A small class-conditioned image diffusion model, trained from scratch: 48-pixel images.
Rows from block 7, named by matrix and row number. Each number is 500 + 25 x the weight over the matrix's rms, rounded and kept within 0 to 999. All counts start at 0. Numbers have three digits each.
# convs0: first 3x3 conv (model.decb.0.0.convs.0.weight, 192x384x3x3), inputs 340-359, a 3x3 kernel for each
convs0.59:501502503502502503499500500499499500500501502498499500500501501500501503499499500499500500498500501499499500501501502500501503498497498500500500499500502499499500501500501499500501499500500500500500499500500499499500503500500503501503499497498499500501500500501499500500500502501499500500499498500500500501500501501498499499501501499503503503499499499500500501499501502499499500500500500500501503499499500500501501500502502499499500499499500500500501499500500499500502501501503499500501501499500503502503498499500500500502499500500501500500
convs0.60:499508501500499502499501506498505500500498504499500506498504501499496501497498503501506500500498502500499504499506499501499504498500506499504501500497503498499505500505500499497501498500504500507501501499503500500505495503497497494500497500507499504500499499502498500504499505500499498503499499506500506501499499502498499503501508502501500505501503509501506502501499502498499504499506500500498502497498503500506501501498502498499504501505501501498503498498503500506500501499503503502507502509502502501505499502507501507501500499503498501505
convs0.61:505500506500499501501504505504502504500499502500504504503501505502500503501504505503501502499498500500501504504502504500500503502505508504502505501500502501504504504500503500498500500502503504501505500501501501503504506500506502497502503505507504501502500500502501503503504501504499499500499501503504502503499500501500503503503502505500500502500504505503502504499499502500502503505503505502501503501504505506501503500499500499502504504501504502501504502506505503499502498497499499502503506501506503499503502504507505502507500502504501505505
convs0.62:502500506500498503507504512500497502499497500506504508501498500498498499503502504502499502498497500504502507501497501497498502506505509501499503498498499505503506500498502500500501503502507501497500499497499504502506502497504499496500508505512501499501498498499503502505501497502498497499502502507500499501500499501503503506501496502497497502505505510500497501498499501504503505501498502497497500506504506504499504500498501506505508501499502499499499503502505502499503500499501509507509502498501499497503509507515500498502498498500504503506
convs0.63:488505509493500509506493493491503507497497505505495495495501506498496505503499496495503504497497503504497496490503506496497507505494495492504507497498506506497495494502504498497503504499496489505508495501505506495495483505509492502510510491490496501503499496502503498497493501506497497504504496496495501505498498504503498497490505508496499508506494494494501505498497503503499496491504507496497506505497496492504507495500505505494495497501504499497504502500497491503508495498506506494496485508509493501508509493493492503505496498506505495494
convs0.64:500498505500504506501498503499499500500503501502498501500498501500502501503499499499499503498502501500499501499498501499501501501500500499498503499501501502498499498500504497503504499498503499498501500501499502498501501501508500507508506502503500499502500503500501498499500499501499500498500498500499499501498501500499496500498496501497498500500496498498499502499501499500499499499500504502505503504501502501499502500500500501495499498498501498501500500497499498501503497502503499496501499498503498503506501497502501501503499504503503501503
convs0.65:497499495495500497496496499497497495494500498496497500498497495496498497497496500500501498498500498498497500498501497496501498497496500498499496496499497496496499500500497496498498497497500496500496496500497497495499499502493494498493494491496498499498496500499499497500498500497497499498498497500500500498497500499498498500497499497495499498497497499500500497498499499498496499499499495496498496496495499497497494494498497496496499500499497497498498498496501497499496494500497497496497500500494493498496493494500500498495497499497497496499
convs0.66:496496500501503504505501499498497504501502506505501503499498501502502503503502500500499501501503503504502500498496498499500502504500498498496500500501503504500500500498501501504504505503501498494499500502504504500500500498501506507507512502499497497500499501500503502499497496499501502502502499500497497499500501502502501500495494499497499502501500498498497499501502503502501498497497500501502503506501498496496499499502504503501499497496499500501501502500497496495500501503504503500499497495500502504506506501498498497501501503505505502500
convs0.67:497504498497501494498504501498504501499501498498504501499502500500502499499502501499503500500502498498501499498504500499502496498503501498504501500501499498503502499504501499502500500502501497502499499502497497502500497506500499505498499508505498503498500502497499501499498502500500501498498502500499503501498501498498501499498504500500499495496502499498502500499501499499502500498503499499501498498501501499502498499500495498501498500503501501502499497501501498503499498500497498504501495504497497500493498505499497503500499501497500504501
convs0.68:497495497501499502494496504499496498502499502497497505499495497500499500498497502498495497500497501496497503500496499502502502496497504497495496499498501494495503500496497501500500498498502499494497500500500495495504499495498502505506493493506499496498501498500499498502499495497500499500496497504499498498501499499497498503498495497502500500497497504500497497502500498498498502499495497500499500497496500498493495502498499497497505500498498502500500498497501498494498501498502495497508496493497501498502495494506498494496499499500497496503
convs0.69:502505499508495498506506507501507501504496500505505507501503499502497500503503504498502499501496500502506504502506500504498500505505506502502499504496497504504505500503500503498498502505504502505500506498500504505505502505500510497497509510510499504501503498500505505504499503499502494499503504504500503502503497500503505505502507503506498503508507508501504501503498500504504504501503499504497499503504505502504501505498499504506508497502501501497498502503503500504500503495499503507507502507500508499501507511509500503499505495498504506506
convs0.70:498495495499497497501500499499496496499501499499499499498497497501500499499499499498495496498497499499497499500496495502499500501500501499495495502500497501499498500498495501500499501499498497496495500500499500499499498492495500496499502501500500498496501500500499499499498497496500500499500499498500498498501500500500499499499498496501500499501501499500498498501501500500500499498497496502500499501500499497496495499499498499498497501499497503502500501499498499495494500499498500499499499493495502496499501500500499497495501500498500499498
convs0.71:501505503497500501499501501502503502496499500499502503501500501496498499498500501503505503498500499499501504503503502498499501497500499501505503496500500498501501502501503497500499497502503502504502498501500499500502500501502492496498492496499502501502498500499499501503503504503499500500499501503500501500497499498497500501501503501496499499499501500502502502498500500498500502501501501495497499496499500503504502500501501500506506502500501498499500497500501500501500498500499500502501501503499495498496497499500503501501497498499497500502
convs0.72:499496498502502503494498498500495496503503501495499498499496498503501501497499498498496498502501503496497498499497499503502503496498498499495496502501502495497496499496499503501502497498498500495497503501501496497498496492496503501502492497496499496497502501502496498497500496499502500502496498498499497499504502501497497496502497497504502500495497497499495498502501502497498496498495497501503503497498496498498497503502502494497498500496498503500501497498496500498498503503503497498499499494497503501502493497496499496499503501503496497497
convs0.73:501501497500499494501505502502503499500499495501503501499502499501501496500502499499502498500500497499503500499501495499498492500504499502503499501500496502503499499504497501502494501503498500501497500500495501503500500503492498496489501502495499501498499501495500505501501501499500500497501503500501502498500501496502504499501500498499499495502504500501501498500501496499503500499502497499500493500503499500503498499501496501506502499503498500501496499504499504501494502498493502503501500500494498496489503504497500503498501500494502505501
convs0.74:504501504501497499505499500501500505500499500505502501501502503501498500503500500501500502499498499503499500502501502502498501506501500501501503499495500504499500502501502500497498503500501502500504501497500503498500504498504502496496505498499502500503502496498501500501502500504500498499503500500502502503500499499502500501503500506499497502505500501501500503500498499502500500500498503499496498503499500504501504499497501504499500501500502500498499503500500503499505500499499504500501504501505499495500504499501503500504500497498502500500
convs0.75:499503500506504502500504502498501499504502501501502500498501499503500499500500500500504502504501502501502501498502500503500500500502499497503501503500500500501500500503501505501501501502501497503502503502502500501501498505500506506504501502501498501501503502499503503500496501500502502500501502501499502501504503501502502501497505500504504501500504501498503501503502500501501500499502500504502500502502500497503501504504501501505502499502501503501499501500499500503503506505502501503500500506500508505501499503501498502500504501500501502500
convs0.76:496492497498498500495495499496493497498499500494495497498496499498499500497497498497494498498498499496495496497493496497497498496495497497494498498499501496496499499496498499500499498498497497493497499500499496496498494487494496497499493493497500497499500500501498499499497494498498498499497495497497496498499500499497498498495493499497500499494495497498495499498499499497497497497494497499500500497497499496493497499499499496496496499496500498499501497498498496494498498500501494495498494491496496497498493494497496492497498500500497497497
convs0.77:501500501509510508504503506500501500508509506503503504498498498502506504501503503499498498505505503502501502501500499510509506506504505500499499505506503504500501499499499504506503502501502500499499508507506505502504500499499514514510507505507499498499505505504503502503499498500504506503502501503500500500505506504503503504502501499508508507503502504500499499504505503502501503500500498507507505504501503499498499506507506500499503500498498504505502501501502500498496508508505502500502502500498510510508505503507501499499506508505503503503
convs0.78:504501502497499498501501501502499499494498497498500501505501502498500500500502500504501500498500499501500500505500501495498499497500501505501501497500499500501502503499501498500500500501499503500503497500499501501501508502503497501496496499501503500501497499500500500498501497500496497499500500500504501499499500499501500498505501500496498496499500499505501501499499500499501498506502501496500500499501501502498500493496498499500499505500500499499499500500499504500500494499497499500501506502502497500495500500499504502502497500500501501500
convs0.79:493503500502503497498499490496502498502503496499501494497501501501502499500500496496501502501502499499501497497502502503503499498498493495500500500502499498498494497502502501503500500502497497504502500504498498499494495503498505506496499500487497501500501501501501500496496501501501503500499501497497503500501502500500500496494502500502503497498500491497502502501502499499501496494501500501502499499499493493502501500503501496499495496501501502502501500500497495502499502504498497501493494504502502505497497499490495502500501503497500501493
convs0.80:499500509498503502499503501499499506499502500501503499500498503499503501500502500497498503496501501499500499499497505498503500500504501498499506498501501498502500499498505497501502498500501498500506498502501497500498498497508498502502501505503499497503497500500499500499499498504499502502499501499501501504499502502500501500499501506500503501500504499500500503499500502500501500499498504496500500499501500499500505497502500498501499499500505497503501500500501498499507499503502502504500500504510498503500501506500500499506498502502500501501
convs0.81:500492495499493495505497500504495497500496495503499501502496498500497495501499500501496497499498497501498499503497498503499496506503500500492496498493494501496498501498499500497497503498500501494496502497495503497501507494497505498496512501501499497498500497496502499500500496499500497497502499500502497499500497497502499500501493498499492495504497503500497499500497497500498499501497497500496495503498500502494496500493495503496500503498497501499496502499498502495499501497499505500504504494497500493494505497500501496498500497496503498500
convs0.82:497501503502498501504505497498501502501498500501504498498500501500498500502500498499502502500498502502502500496501503499500501502504497497501502501498500503504499499501502499497501502501499496498501500497499503504498493499505501498500505507499499501502500499502502502500499501503500498499501503497498501502500498501501502500498502505502499502502505497499502502500500502500501499497500501500499502502504499499501502501498499502501498499502501501500501501503500500504504502499501501502498495503506503501504507508499498501503501499500503505500
convs0.83:498495498500498499502501504499497500499500500500500503500499499500500498501499501500497498499500497501501501499496498499498499500500501498498498499499499500500501500498498500500498500500501500497498500500499501500502497494496497497498502501504500498499500500498500501501500497498499500499501499501500498498500500499501500501498497499499499500502500503501499500501501499500499501500499498498500498500499500498496499499500501500500502501498500500500499499499501498496499497499500500499503498496498499499502504502506499497498499499498501500503
convs0.84:502503503492496497501495492502503503493496497501497495501501502497498497501497495503503503496498499504498496502502502497499497502498494503503501495498497502498495504502502497498498502496494503503502496498497501497495502501502492494492497490486503503505496500501502499495503501501496499496502498495502501501495497498502497495502503501493496497500497492502502502497499498501499495501504502494498497501497493504505505495499497503499493502501503497498497501498494503503503493496496501496495502505502493496496499496490502503505495498498502497493
convs0.85:505499502505501503496497493503498502502501501496498497504498501502500501497498498505499501503500501497498497504497501501499503496496497505499503504501502496499497504496499503500500498498497504499501503501501496498498506498502505503505491494493504500500502500500498499497503497499503499501498499497504499499503501500498499497504498502503500501497499495503498500503498501498498497504499501503501501496497496504497499503501501497499496503498500502500501499499499503498500504501502497497493506499504505503504494497495504498501503501503495497496
convs0.86:498500503501499503504499501498498499500498502502498501498499500500495500502498502499498500499495501503498502497498498498491496501496500497497500498495501502498501499498499500496500502499501497499499500496501502498501493495496497489495503493495498500498500496498502500502498501500500497501502499501497500499500498501502499502498502502500500505503499502497499500499495500503499502497499500500495498502497500498502501501501504503501502498497499498495499502500502497501499500498502504499501497500502500497505504499502497498498499496499503500500
convs0.87:500496499494492496496496498499497499498495495499499499501499499499498499498498499501499499497495498500497499502497498498493496497498498501498496497496497498497499503498499498497499498499499500498498497494496497496500499494495494492494493493496501499500498497499499499498502498499499497498498499499501499500498498499499498499500497498497494495497497499501499499500498499500500499500498499496495498498498498501498500494495497496497497502499499498498500500500499500497499496494496498496499501495496493492494496495498501497499497495497497497498
convs0.88:512507509510495507497498500509503505507494503497496501506503504506497503500500501506502504505496502499499500510505508508498505498497501509503505506495504499498501505502502505495501500499500509504508508497504499499501516508510515496510500496501508503503507495503501499500508503504505494503499498500506501502506495501498499500512504508509495505498497500505503502505496503500500500508503505506496503499498500510505508508495505496497499506502503506496503500499500510504506508495505497498502516506509513498507498496501509505506509498505499500501
convs0.89:503499497506497502504501502500499497503497505503502503500499497503497503501501501501500497504497502502501500502500496505497502502499500500499497503498503502500501500499496503496502502502501502500496503497502502501501502499497508495504505500501501500498502497503501500500501500497504498502502502502501501498502497502502501501501499496504496504502501502500499497503498502501500501500498497504496502504500501500501499504498505503501502501500498502497503501500500499498496505498503504502501499497496505497503503502501501498497504498504503502501
convs0.90:502499499496497496496499499500500498497498498497500500499498499498499498496500499501500500498499499497499500501499500497496497496499499500498499497498497495499499500499498498498499496500499502500499497499497497500500501500501495497495495498497501498498498499497497498500500499499497499499497499500500499499499499499499499500502499499497495497497500499500500500498498498497499500502500500497498498497499500501499498498497497497500500501499499498499499497500500500499500496498497495499500501498499494496493496501501501500499496498497497499501
convs0.91:500496497499495496498497502501497499501498501501500505500497498501497499500499502500496497500496498500497501501495496501495498500498503500495498499496501500498505500497498500496500499498503500495496499495497500496502502495497500493497499495504501499499501499499500499502500497498501498499501499503500498498499499499499499501499497498499497498500498503499497497500496499500498502500496497499495499500497502501498498500497499499497502499497498500497500500498502500499499499497501501499504500493495500494498499496503499494498500495499499497502
convs0.92:504507505503507500500499500503504504504507501500497500502503503502504499500497498503505504503506499502499499503505503505505499500496497504505503503505497501497498504505506504507501499497499503504504503506499501498499507507506507511500501498497503503504503504501500497499502503504503506500500498500503504504503504500501497499505506506505506502501497500502503504502504500499497499501503503502505499500497499504506505503507501500499501501503503501502498499497498506506507502506501499497500508511506507511502504500501503505503502504499500498499
convs0.93:505505501499496500502507498504507503499498502503507499502502501499497500501503497501503500498497499502505498504502501498497499503505498504506500499499499501505499503502501499499500502505499503503500497498499501505498508507500501497498506506497504502500497496498501504498502503500498499500500504498503504501500499502502505500504507502498498500502508500502502500499499500501504497503502499499497497502505499502504499496496497502504498502502502499497500501503498505505499501498498504507497505507502499498499504505497505503498499496498502504497
convs0.94:501500497501504500499500493500502497500504502499500494500502497500503501500501495499499497500502501498499494500502498500506502500501494499500498500505501500500493500500497501503499499500495500501498499504499499500494500502494500504503496497490499502499501504501498499495499502498500505500499501494500501499501504500500499495501501496501505500499501492500501498500503499498500494498501497500505502498499494499502497502504502500501493499501498499502501499500495500501497500505503497501493499499496500504501498499492500500497500503500499500494
convs0.95:503503505506505502504507504500503502503502500503503502499501504501501498500503501501503504503502500502504503502504505504502498505505503500504504502502500503505504501500502502502499501502503499502503503503499503503504500503503505503499502504505503502503503501499503503503501503504502503499503503501501503504502503499503503502502506506505504500504505503501503503502502499502502502501502502502503499502503503502504503505504499504505502502502502501500499502503502503506504505506501503506505502504502506503501503503504500502502502504500503505503
convs0.96:498497496496494498501502500497496495496495496501500501498499498496496498502502501497499498494496499501501500499500500494495500502503502498497497494496497502501501499499498497497498503502501498497497495494498501501501498496496490490498500500498498500500496495499502502501499499498496497499502502502499499498498497499502502502498497495496495497501501499498502499496496499501502501499501499493495498501501501499497494497495497503501499497499500495496499502503502498498496498495499503501500498497496494492497500500498497496497496493498502501499
convs0.97:503502503497493497502504503503500505497493497502502500501501502498496498501503501503501501499497498501502501503500500498493498504502501503502504499496499503503503502501503497496497500503502504501503497494500501501503501501505496491495508503501502502503497496498500501501503501502498495499500502503502500501497494498499502500502501503496493498501502502502501502498496498499501501501501505497495498502499501504500506495492498498503504501500503500498499501503501502499503498492496502500499505503505497493497502504501504502504499495498503503503
convs0.98:507502499508507504495498500502501498504504501495496500502500497503502500497497500501500497504502500496498501505501499505504502496498501504501497505504502494499500501498497503501501497498500503501496506504501495497499506501498509506503494495498503501498504503501497499501503502498505504501497498501502500498504502501497499501507502498508504502497499500502500498504503500497498501502500497505504501496497500506501498508506502496498500500498497502502501497498501502501497505507503495498499503501498507505502493498498502501498504503501496497500
convs0.99:495496501501496497502500499494497501501497497500499498496499501501498499501499498496498500501498499500499499494497500500497498499498498496497500501495497500498496496498499500498498500499498494498501501497499501499498490494499500492497501496496496498500501498500501500499496498500499498499497497497497499500500499499500500499496500501501498499500501498496498500500498499499499499494497499500497497500499498495497499501497499501501499497499500499497499499498497495496499502499499501502500494495500502494497504501501495496502500497499501500498
convs0.100:499501495497499494498496496500500498497498498498496498501502497500499499500499498500501496499498497501496498499504494497499496499497497499502496497500496500499498501502496499499497499498498499501497497498495499496498501501492497499493497496493501502496500498499499498498499502498497499497499496499500502498498499498500498500501502497496498495498498497499502497498498498498497500500502495498500497500499497499500495497498495499495498501502496499500499498500499501502496498500495499496497500502493499499493498497493499502496498498496499498496
convs0.101:499503501503509503497502502497500498503506499497500499498500500501504500500500499500501500503504499498500499499501499504505501499499498499501499503505498498501498498501500501504500499499499498501499503505502497501499499501498505506499497498497499502501501505501498499500499501501502505501497500499498501501501503500498500499498502500501506503498502499498499500502503500499500499498501498502504499496498498502503500502508504497502501500501501501503500498499499498501499500506501497499499500503499503509500496501500499500499503505500498500500
convs0.102:501504493498495497495503497500505497499500499497500495502505500499499498500501497498501496495494495496499497499504497497498499497501498500503498498497498496500496499503498499497498499501499501506497497500497497501497500503494496494497497503496501505500500499499498498497502506500499501500498502499501505499499501499498500498501506498500503500496502497499503499499499499498499498501504497498498498497499496502509498500505499497501497499503500500500498498499500502506496499501499497504501499505492498498496495502496501504497498498497498500498
convs0.103:503494499497500502499497495503494497498498502500496496504495499499501503500499496504495498498499503500497497504495497496499502500495494503494497497500501500497498503496499498499502500499498503494498496500502499497495504492499495499505497494495503496499499499502499499497503495497498500500501498496504496499500500501500499497504495498496499501498495493504495499498500501500500497503497498498499502501497496501493497497498500499495495503498498500499501500499499503493497497499502500496497503493500496498505499495496502495498498500501500500497
convs0.104:499496501503499501501499498500498501500499498502499498501499502500500501501499498500498500499500501501500499500496501498498503498497499500497501501499501500498499502498500501500502502501500501498500501497500502499497501496507501499505501497501499497498498499501500500499499499499502498499500499496501499500501499499500499498499497501501496500501498498500501501501500501500500499500498504500499501502500499501496500501497500501500497500498501500501501501498498499496501499499502500500499500496504500499501502499501499497500500498500501499497
convs0.105:502504503498501503505505505500503502497502500504503504501501501498499501503501502502502502499501501504503504499499500495498499502500502501502502499501501505504504501501502498500501502502503501501501498501501505502505498499499495500502507502505501500502498500499502500504501501501498501500502502503501500502497500499501501502500500501497500498503503503500500502498502501503502503501501502498502501504502504504502503499503503505504506501500501498501501502501502500501500497501500503501504503503502497501502505502504502503502500502503505506506
convs0.106:505501506499494495498496503503501506498496497500497504502501505502498497498498502504501505500497498497497501503502504500496495501496503502501505500497497499497503504501504501498497497497502503502504500495496499496502504500507498493492498493502503501504500498498500497501502501503500496497499497502502501503500496497499498501503501504498495496500497503501500502500498497498497501504501505499496496499496503504503507500494497499497503501501503501498497500497501504503506500496498500498505505500504499493494498494503502501505500496498498496501
convs0.107:499503507497501504499504505499501503499499501499502502502501503500499502499501499500502504499501502500504502501501502497500501499503501500502504499500504500505502501500502500500502499502499498501503498499503498502501498506504494502502497507501500500503499499503498500501501501504500500504500503502498499502498499502499501500498501504495498502496502502501500503500499503499500500501503505500501503500502500499501506498498503500503503500500502499500502499502500498503506498499504499502503499502505495498501496503501499501504497498502499502502
convs0.108:502503504504505501502503501498500504500502500501500499501502504501504501501500499502502504501502502501500501499500502502503504501502500500503504501503502501500499501501502500501499502500499500502504504504501503504501502504508504508505502503502499502503499501499502503503499502502501503500502502500500500503500501498501501498499501502503503500502503499500502503501503500501500501500503504501503501501502499500502502503504502503504502501500501500503500502504500499502505502502501502500500503504508505504504501502501500503504501503501502503501
convs0.109:499498498504503502506500499498498499501503501504498497499498499502502500502499499500500500503503502504501501499498496503501498503500497498499498503504500505499500499498499502502500503499501498499498503504500504498498498495496504503497505500498499499500503502501502498499499499498503503499505501499500499499502502500502499499500499499503502500504499498498499499502501499503500499498499498502502500503498499501500500502503502504500500500499498503501499502499499501498500505502502507502502499498498505506501505502500500499499504503501505499499
convs0.110:497500506498502502501504505497500504498502502501505506498500502500502501500504504497499502500503502501502503496499503497502500500506505497500504499501503500504506497499502500501502499503504496498503498500500500503505495499506496502506503507508498498501500500500499501501497500502498502501500503504497499501499501501501503504497499503498499498500504505497499502499502502499502502496499503499502502499504504498501502499499498500501502497500500500502502500502503497496503498501502502506507498499504497501501500504508498500504500504503501504504
convs0.111:493499502498498502501493491493499501498498501500496492497499502500499502500499495497500502501498501502499495496500503499498503502496492495501503500498501503497494497498500500497499501498496494501502498499500501496493487498503494497504503490486497500502499497501500499497497500502500499501501499496497499501501498499500498495494500503499498502502496493497499503500498500500499498494500503498499503501496494495500502500499502502497494500499503501498500500500498493498503499497501502493491490499503496498504503495491494498502498499501501497494
convs0.112:499497507497502505508499508500498504499504503507500507498498503497501501503499502500497503498503502505500505499498506497503503506500505499495503497501500506499504499498502497502501503498505499496505498502503507500507498495505495501503509498507498498503497502502504499505499497503498502502506500504500499504497503502504499503498496505499503502508500505498498503499503501505501505498496503496502502505499506498496503496501502506499506498498503497502500504500503498497504496501504505498506500496506496502505507500510500496503498501501506500504
convs0.113:494503497496501494493497494496501499496502496495498495497501499498502499497497497496503498496502497495496495497503495499504497497500495497502499497502497495496495496500497497501496496497496495502496497502495495497494494507497497507495494497491496500498498499496497497496497502498498502498498496497497500498498502497497498498495499496495501495494498496496502497498501497497498497495502497497502496494497495498501496496500495495497493497502497498501498497497497495500498496502496493498493493504497493502492491497491496502498497502497494496495
convs0.114:496492492504502501503501500496494493504501502500501501497497495502500501501501500498497496502502500501500500495494491504501499500499497498494495503502501501502500497497496502501501501501499496495493502500501501500500496493488507502501505502497496497495502501500501499498498495495500500501500500500497496496500500499499500498496494493502501501500500500497497496501501500500501499496496493503501501502502499495495492500499502499500499497499496501500499500501499498495493503500501502500500497494492507502501504504500497495494502501501503501500
convs0.115:502499496501501497500496496503500496500500499501496498501499496501500499502498497502499496500501500501498498503500496502501498502497498503499495501500500502497499502500498502501500501497498501499495502502497501497497502499493503502499499494498502499496501500499501497497502500496501502499503499497502499497501500498500497496504502496502501497502497496502500496501501498501498498503499496501502498501496497504500494502501498502498496503499497500500499502498498503500496501500500501497499503500494502500498500494496502499497501500499501497498
convs0.116:500501505498494501498490500498502503499500501499496499500503502500499501499498499500501502502499501499494499501505508500497502501494501500503504501498501500493501501504504501499503499495500500503504500498501498493499503509510502498504498488499501502504500499502499496499500503504501499501501498499501504504501501501501498501498502504498499501500497500500502503501500500498497499500505504500499500498492498499504504499499501498495498501504503501500501500497499501503507501501503500494500500500502498497501498493500500503504501500501499495498
convs0.117:499501496502501498497494496501501497502501501499496498501502499503501500499497498502502499504501500500497497500501497503501499499496495502503499501500502498497499501502499504502500501497499501502497503500498498496496500504493504501497498492493501502499503503500501497498501501498503501499500496497501502498503502501500498498500501497502500501497497497501501499504501500500497497503502497504502500499497498501502496503501499500497498502503499503502501499497498502503497505503501502497498500501493503500499497493496500501497503501500498495497
convs0.118:497503505503502501490489489498500502502502501493492493498499501502502502496494494497500500502504503494492494498503505503503503492490491498500502502502501492492493498500502502502501493492493497502502502503502491489491501504508506506506490486488497501502502503503494494495498501501502502501494492493498500502501502502494494496497502503502504502490491492498501501501502502495493495497501503503504504493491493497501501501503501490490492498500501502502502496495496496500501501503501493490491498502504503504504489489491498500502502502501492490491
convs0.119:504500500502498501497495498504500499503500500499497498503500499502501501500499499504501501502501501498498500506501500501500501496495497504500500502499500498496497503501501501501503497498500505501499501499500498496498508501499502497497497494497505503501502501503498498500505501500502501501500498500504501500502502502499498499504500500501498499497496498504501500502500501499499499504501499502500501498497499507502502503501504500497501503502500502500500497498499505502500503500500498496498505500499503497500498498499504500499501500501499498499
convs0.120:502499502500496501499500500501500500501496501499500498501499501501498502500500499500499501500499501498499500501499503500497501499499501501499502500497502499501500501500502499498501500501501500498502501496501500500500501499503501493502496497501500499501500497501502500498499500502501498501499500499500499501500499502501502499501500503501497501499500499501500502500498502499500499499500502500496500499499501502500503501498502500500499500500502500499502499501499500500503500497501498499499502500502502496500497501499500500501500497501499499499
convs0.121:501512500490500492500516503499508499493500492500510501499504499495500495498505499501507500495501494500509501502509499495502493502512503500508501495503495501513505501505500496501495502507502500508499494501493500511501505515500491500488503517503501506501497501496501506501502507501496503496502510503500505499495500495500507500500510499493499491501512503499505500496500495500506501502507501494500493502510503503512504496503497505514505501504500497500496500506500501510501495502495502513506501511498489498486499514499503508503495501495501509502
convs0.122:498500499488494497499492495501503500491498500501496499500501500494498500500497499500501500492498499499496499500501498488496499502497500499501500492498501501496498499499500493498499499498499498501500490498499500494498504501499487496499502494496499499498492497498498496498497502500492497501500496500500500500493498499500497498499502500488496498499494496500501500493498500500496498500500500491497499500495498497500499489497498497493496500499499494499501501498499499500497490497498499493496502502501487497498498492494500500500491497499500495497
convs0.123:504501504496493498500499503502500503494493498497498500502501504497497500501499501503502503497495498500498502502501504496493500501503505504501503497494499500499502502501503497496500500500502504503505497494499500500502505505511493490499500498506502502502496497500499501501503503503496496500500499501503502502496496499499500501504503504496492498501500502501501502495496500499500503502502505495494498500500503503501502495494497501502502502501501497498500500502502503503506496495501501502505505503510495490499502500505502501504496494498499499501
convs0.124:499497496498497493497504498501499498500499495498505500500499498499499497498502499499498498499497496498501500501496496499496494496503500499499496500499495498503499501499500499498495497501500500497497498499496498502499500495493497496491496505499499499499499498497498502502501498500499498496498502500500498498498498496498502500498498497498497495497503500500497499499499497497502501500499498499498494497503500499498498499498495498503500500499499499497496498502500500495497498498496497505502499497496499498494496504500500498497499497494496503499
convs0.125:498503497509508502502499502499502499508506502502495503498500497504503499500496501499503498504505501502497502500504497507507503502497501499502498505505501500495500498502497504503499502499501497501498506506502502496502497502495510510502500493497498502499505504501502499502500502498507505501502499502499501500505504500501497502500502498511509504503497501498502499504503501501497501497503497504504499500495499499501498509507502502497501499503499504504500501497500498500499509507504503497503498501496510511502503496499499501497506506500501497501
convs0.126:501503505503498499499498499499500504499498498497496497500500504499499498498498497500502504500501501499498499499501505499497499498497497500499504500498501498497499501502505501499501498498498500500504500498498499497498499505506502500499496495496500501504500498499500498498500500503500498499500498497501502505501500501501500499502503506502499500500500499500500504500499499499499499500502503501498500498497498500501504503498500500498498499500504499499499498499498501502504502500501501499500504506508504502502497498499500502505500499501498496498
convs0.127:500506497500501495494496496500506499502503499496497500500503500501501500498498499500504500500502498497499499500505497501502499495499499499505497499503498494499498500502500500500499496496498500506500500504498494497498499508497498502495493497497501502500501500499496497499501502500501500498497497499500503499500501499497496499501505497501503497496499497500501499501500499497497499500504500500502498496499499501505498501502498496498497500503500500500500496497500500504500499499498493495499500506497500504498495501498500506500500501498495497498
convs0.128:507508503515501498511506506507508503513501498510506505505504500509502499508504506503504499507500499505502504506505499512501498509504505504504500510500497506503505504504500509501500508504505505504500510501497508505506508508504519503496510503504504505500508501500507504505505504500509501500507505507504504500509501501508506507508509503514502497509506507502502499507500498506504504505505502511501498508505505507506501512502500510505507502502500507499499507505506506506503513503499510506509509508502517503499511506507505505500511500499509505505
convs0.129:505503499497497492499502499503504499499498494501503499503503501500499496500500499504503500500498495501500499504506499498499493500500499503502500500498495501501499504504501500500498500502501503503500497498494500501500505505499498496491498501497503502500498498495501501500503502500498497495502500499503503500500499496501501500503503499496496491500501498502502500499499496500502500502503500498499495501502499503503499498495492501501498503503500500499496500501500505504501500498494501503499506504497498497491499502497504503499499498494500501499
convs0.130:510503504498497503508500507505502503496498501504498505505502502500500502505500503506504504500500503507500504507502503498496502508500505508504506499500503508500505506504504501500503508501503507504504497498502506499505511504504500497501511501506504502504499498502505499503505502504498498502505499503504503503498500503505500503507502504496496503507500507503503504499499503507500504508504504501499501508500505507504504498499504507500506504502504499499502505500503508503505497497502507498505509505504499499503509503508507503503500497500508498504
convs0.131:501492498506499497506500502500494499503499499504499504500495498502498497503499501499494499500497496503497498500495502503500502503499505501495500502499499505499502502497500502499498502498500500492499502497497504499502501492502508502502507500504500495500501497498503499501501494499502499498503498502501496500502499498504500502501493499502496499506499505501495500501499498503499501500495499504498496504498501500492500502496498506500504500496501500498499501498502501493502505499498508500503501493498507497499508501503500495500504499497505498501
convs0.132:505509505496497495499498497504505503498498498501501500502504502497498496499499497502505503496498499498498498504507502496497495500498498505507503496498496500500498503503503497498497500498498505507505498500498501502500510513505496499494498498496503504503497500498499499496502505502497499497500501497502503503497499498501499498505509505498499496502502499503503502497500498500500497504506503496498495498498496504506506495499496500502497501503502498499498500498498504506503495497498499498499506509505496497495499499499504507504496498497498499497
convs0.133:496501504500499500501501501498501502500502502499500504497500502501500501501502501497501503501499500502500499498502504500499499501500498497501503501501500501501500498502504501499502502501501496502502500500501503501501495502505501496494503502499498501502501501501500501503497501502500500501501502500497500503501499501501500502495501502499500502499499499497501504500499500502501499498502503502501499503504503496501501501503503502503504498501502501499500501501501496503506497498502497497498494498501499496495501501498498502503502500499503503503
convs0.134:501495492507504500502503504498496495505501500501503503500496495503500500500502503500497495503501499501503503500496494506503502501506504501497495505503502501503503499497495502501500501502502501495494506503501502503503499496492513504502504506507500497496503499498502501501500496495504500500501502502500497495503502500502503501499495495505502501500503502500496497502500499501503502500498495505501500502503503498495493505499499503501501500498496503499499501502503498496492504499496501502502499495493505502500503503502499496495505501500502504503
convs0.135:496499498493498491496497492496500499495498493497498494498499500497497496498498495497497499497497494500499496495501498494499492497496493495499498494497493497496495498501501497500496498499496496498498495498492497497493494497496493496489497496490497499499497499495498498495497498499496497493497496494498500501496499496498498496496500500493497492496497493498499500496499494499498496495499499495498493498497495497499498495498492496498493497498500497499496497496496494499497493497491496498493496500497493496490496496492497499499495499493497498495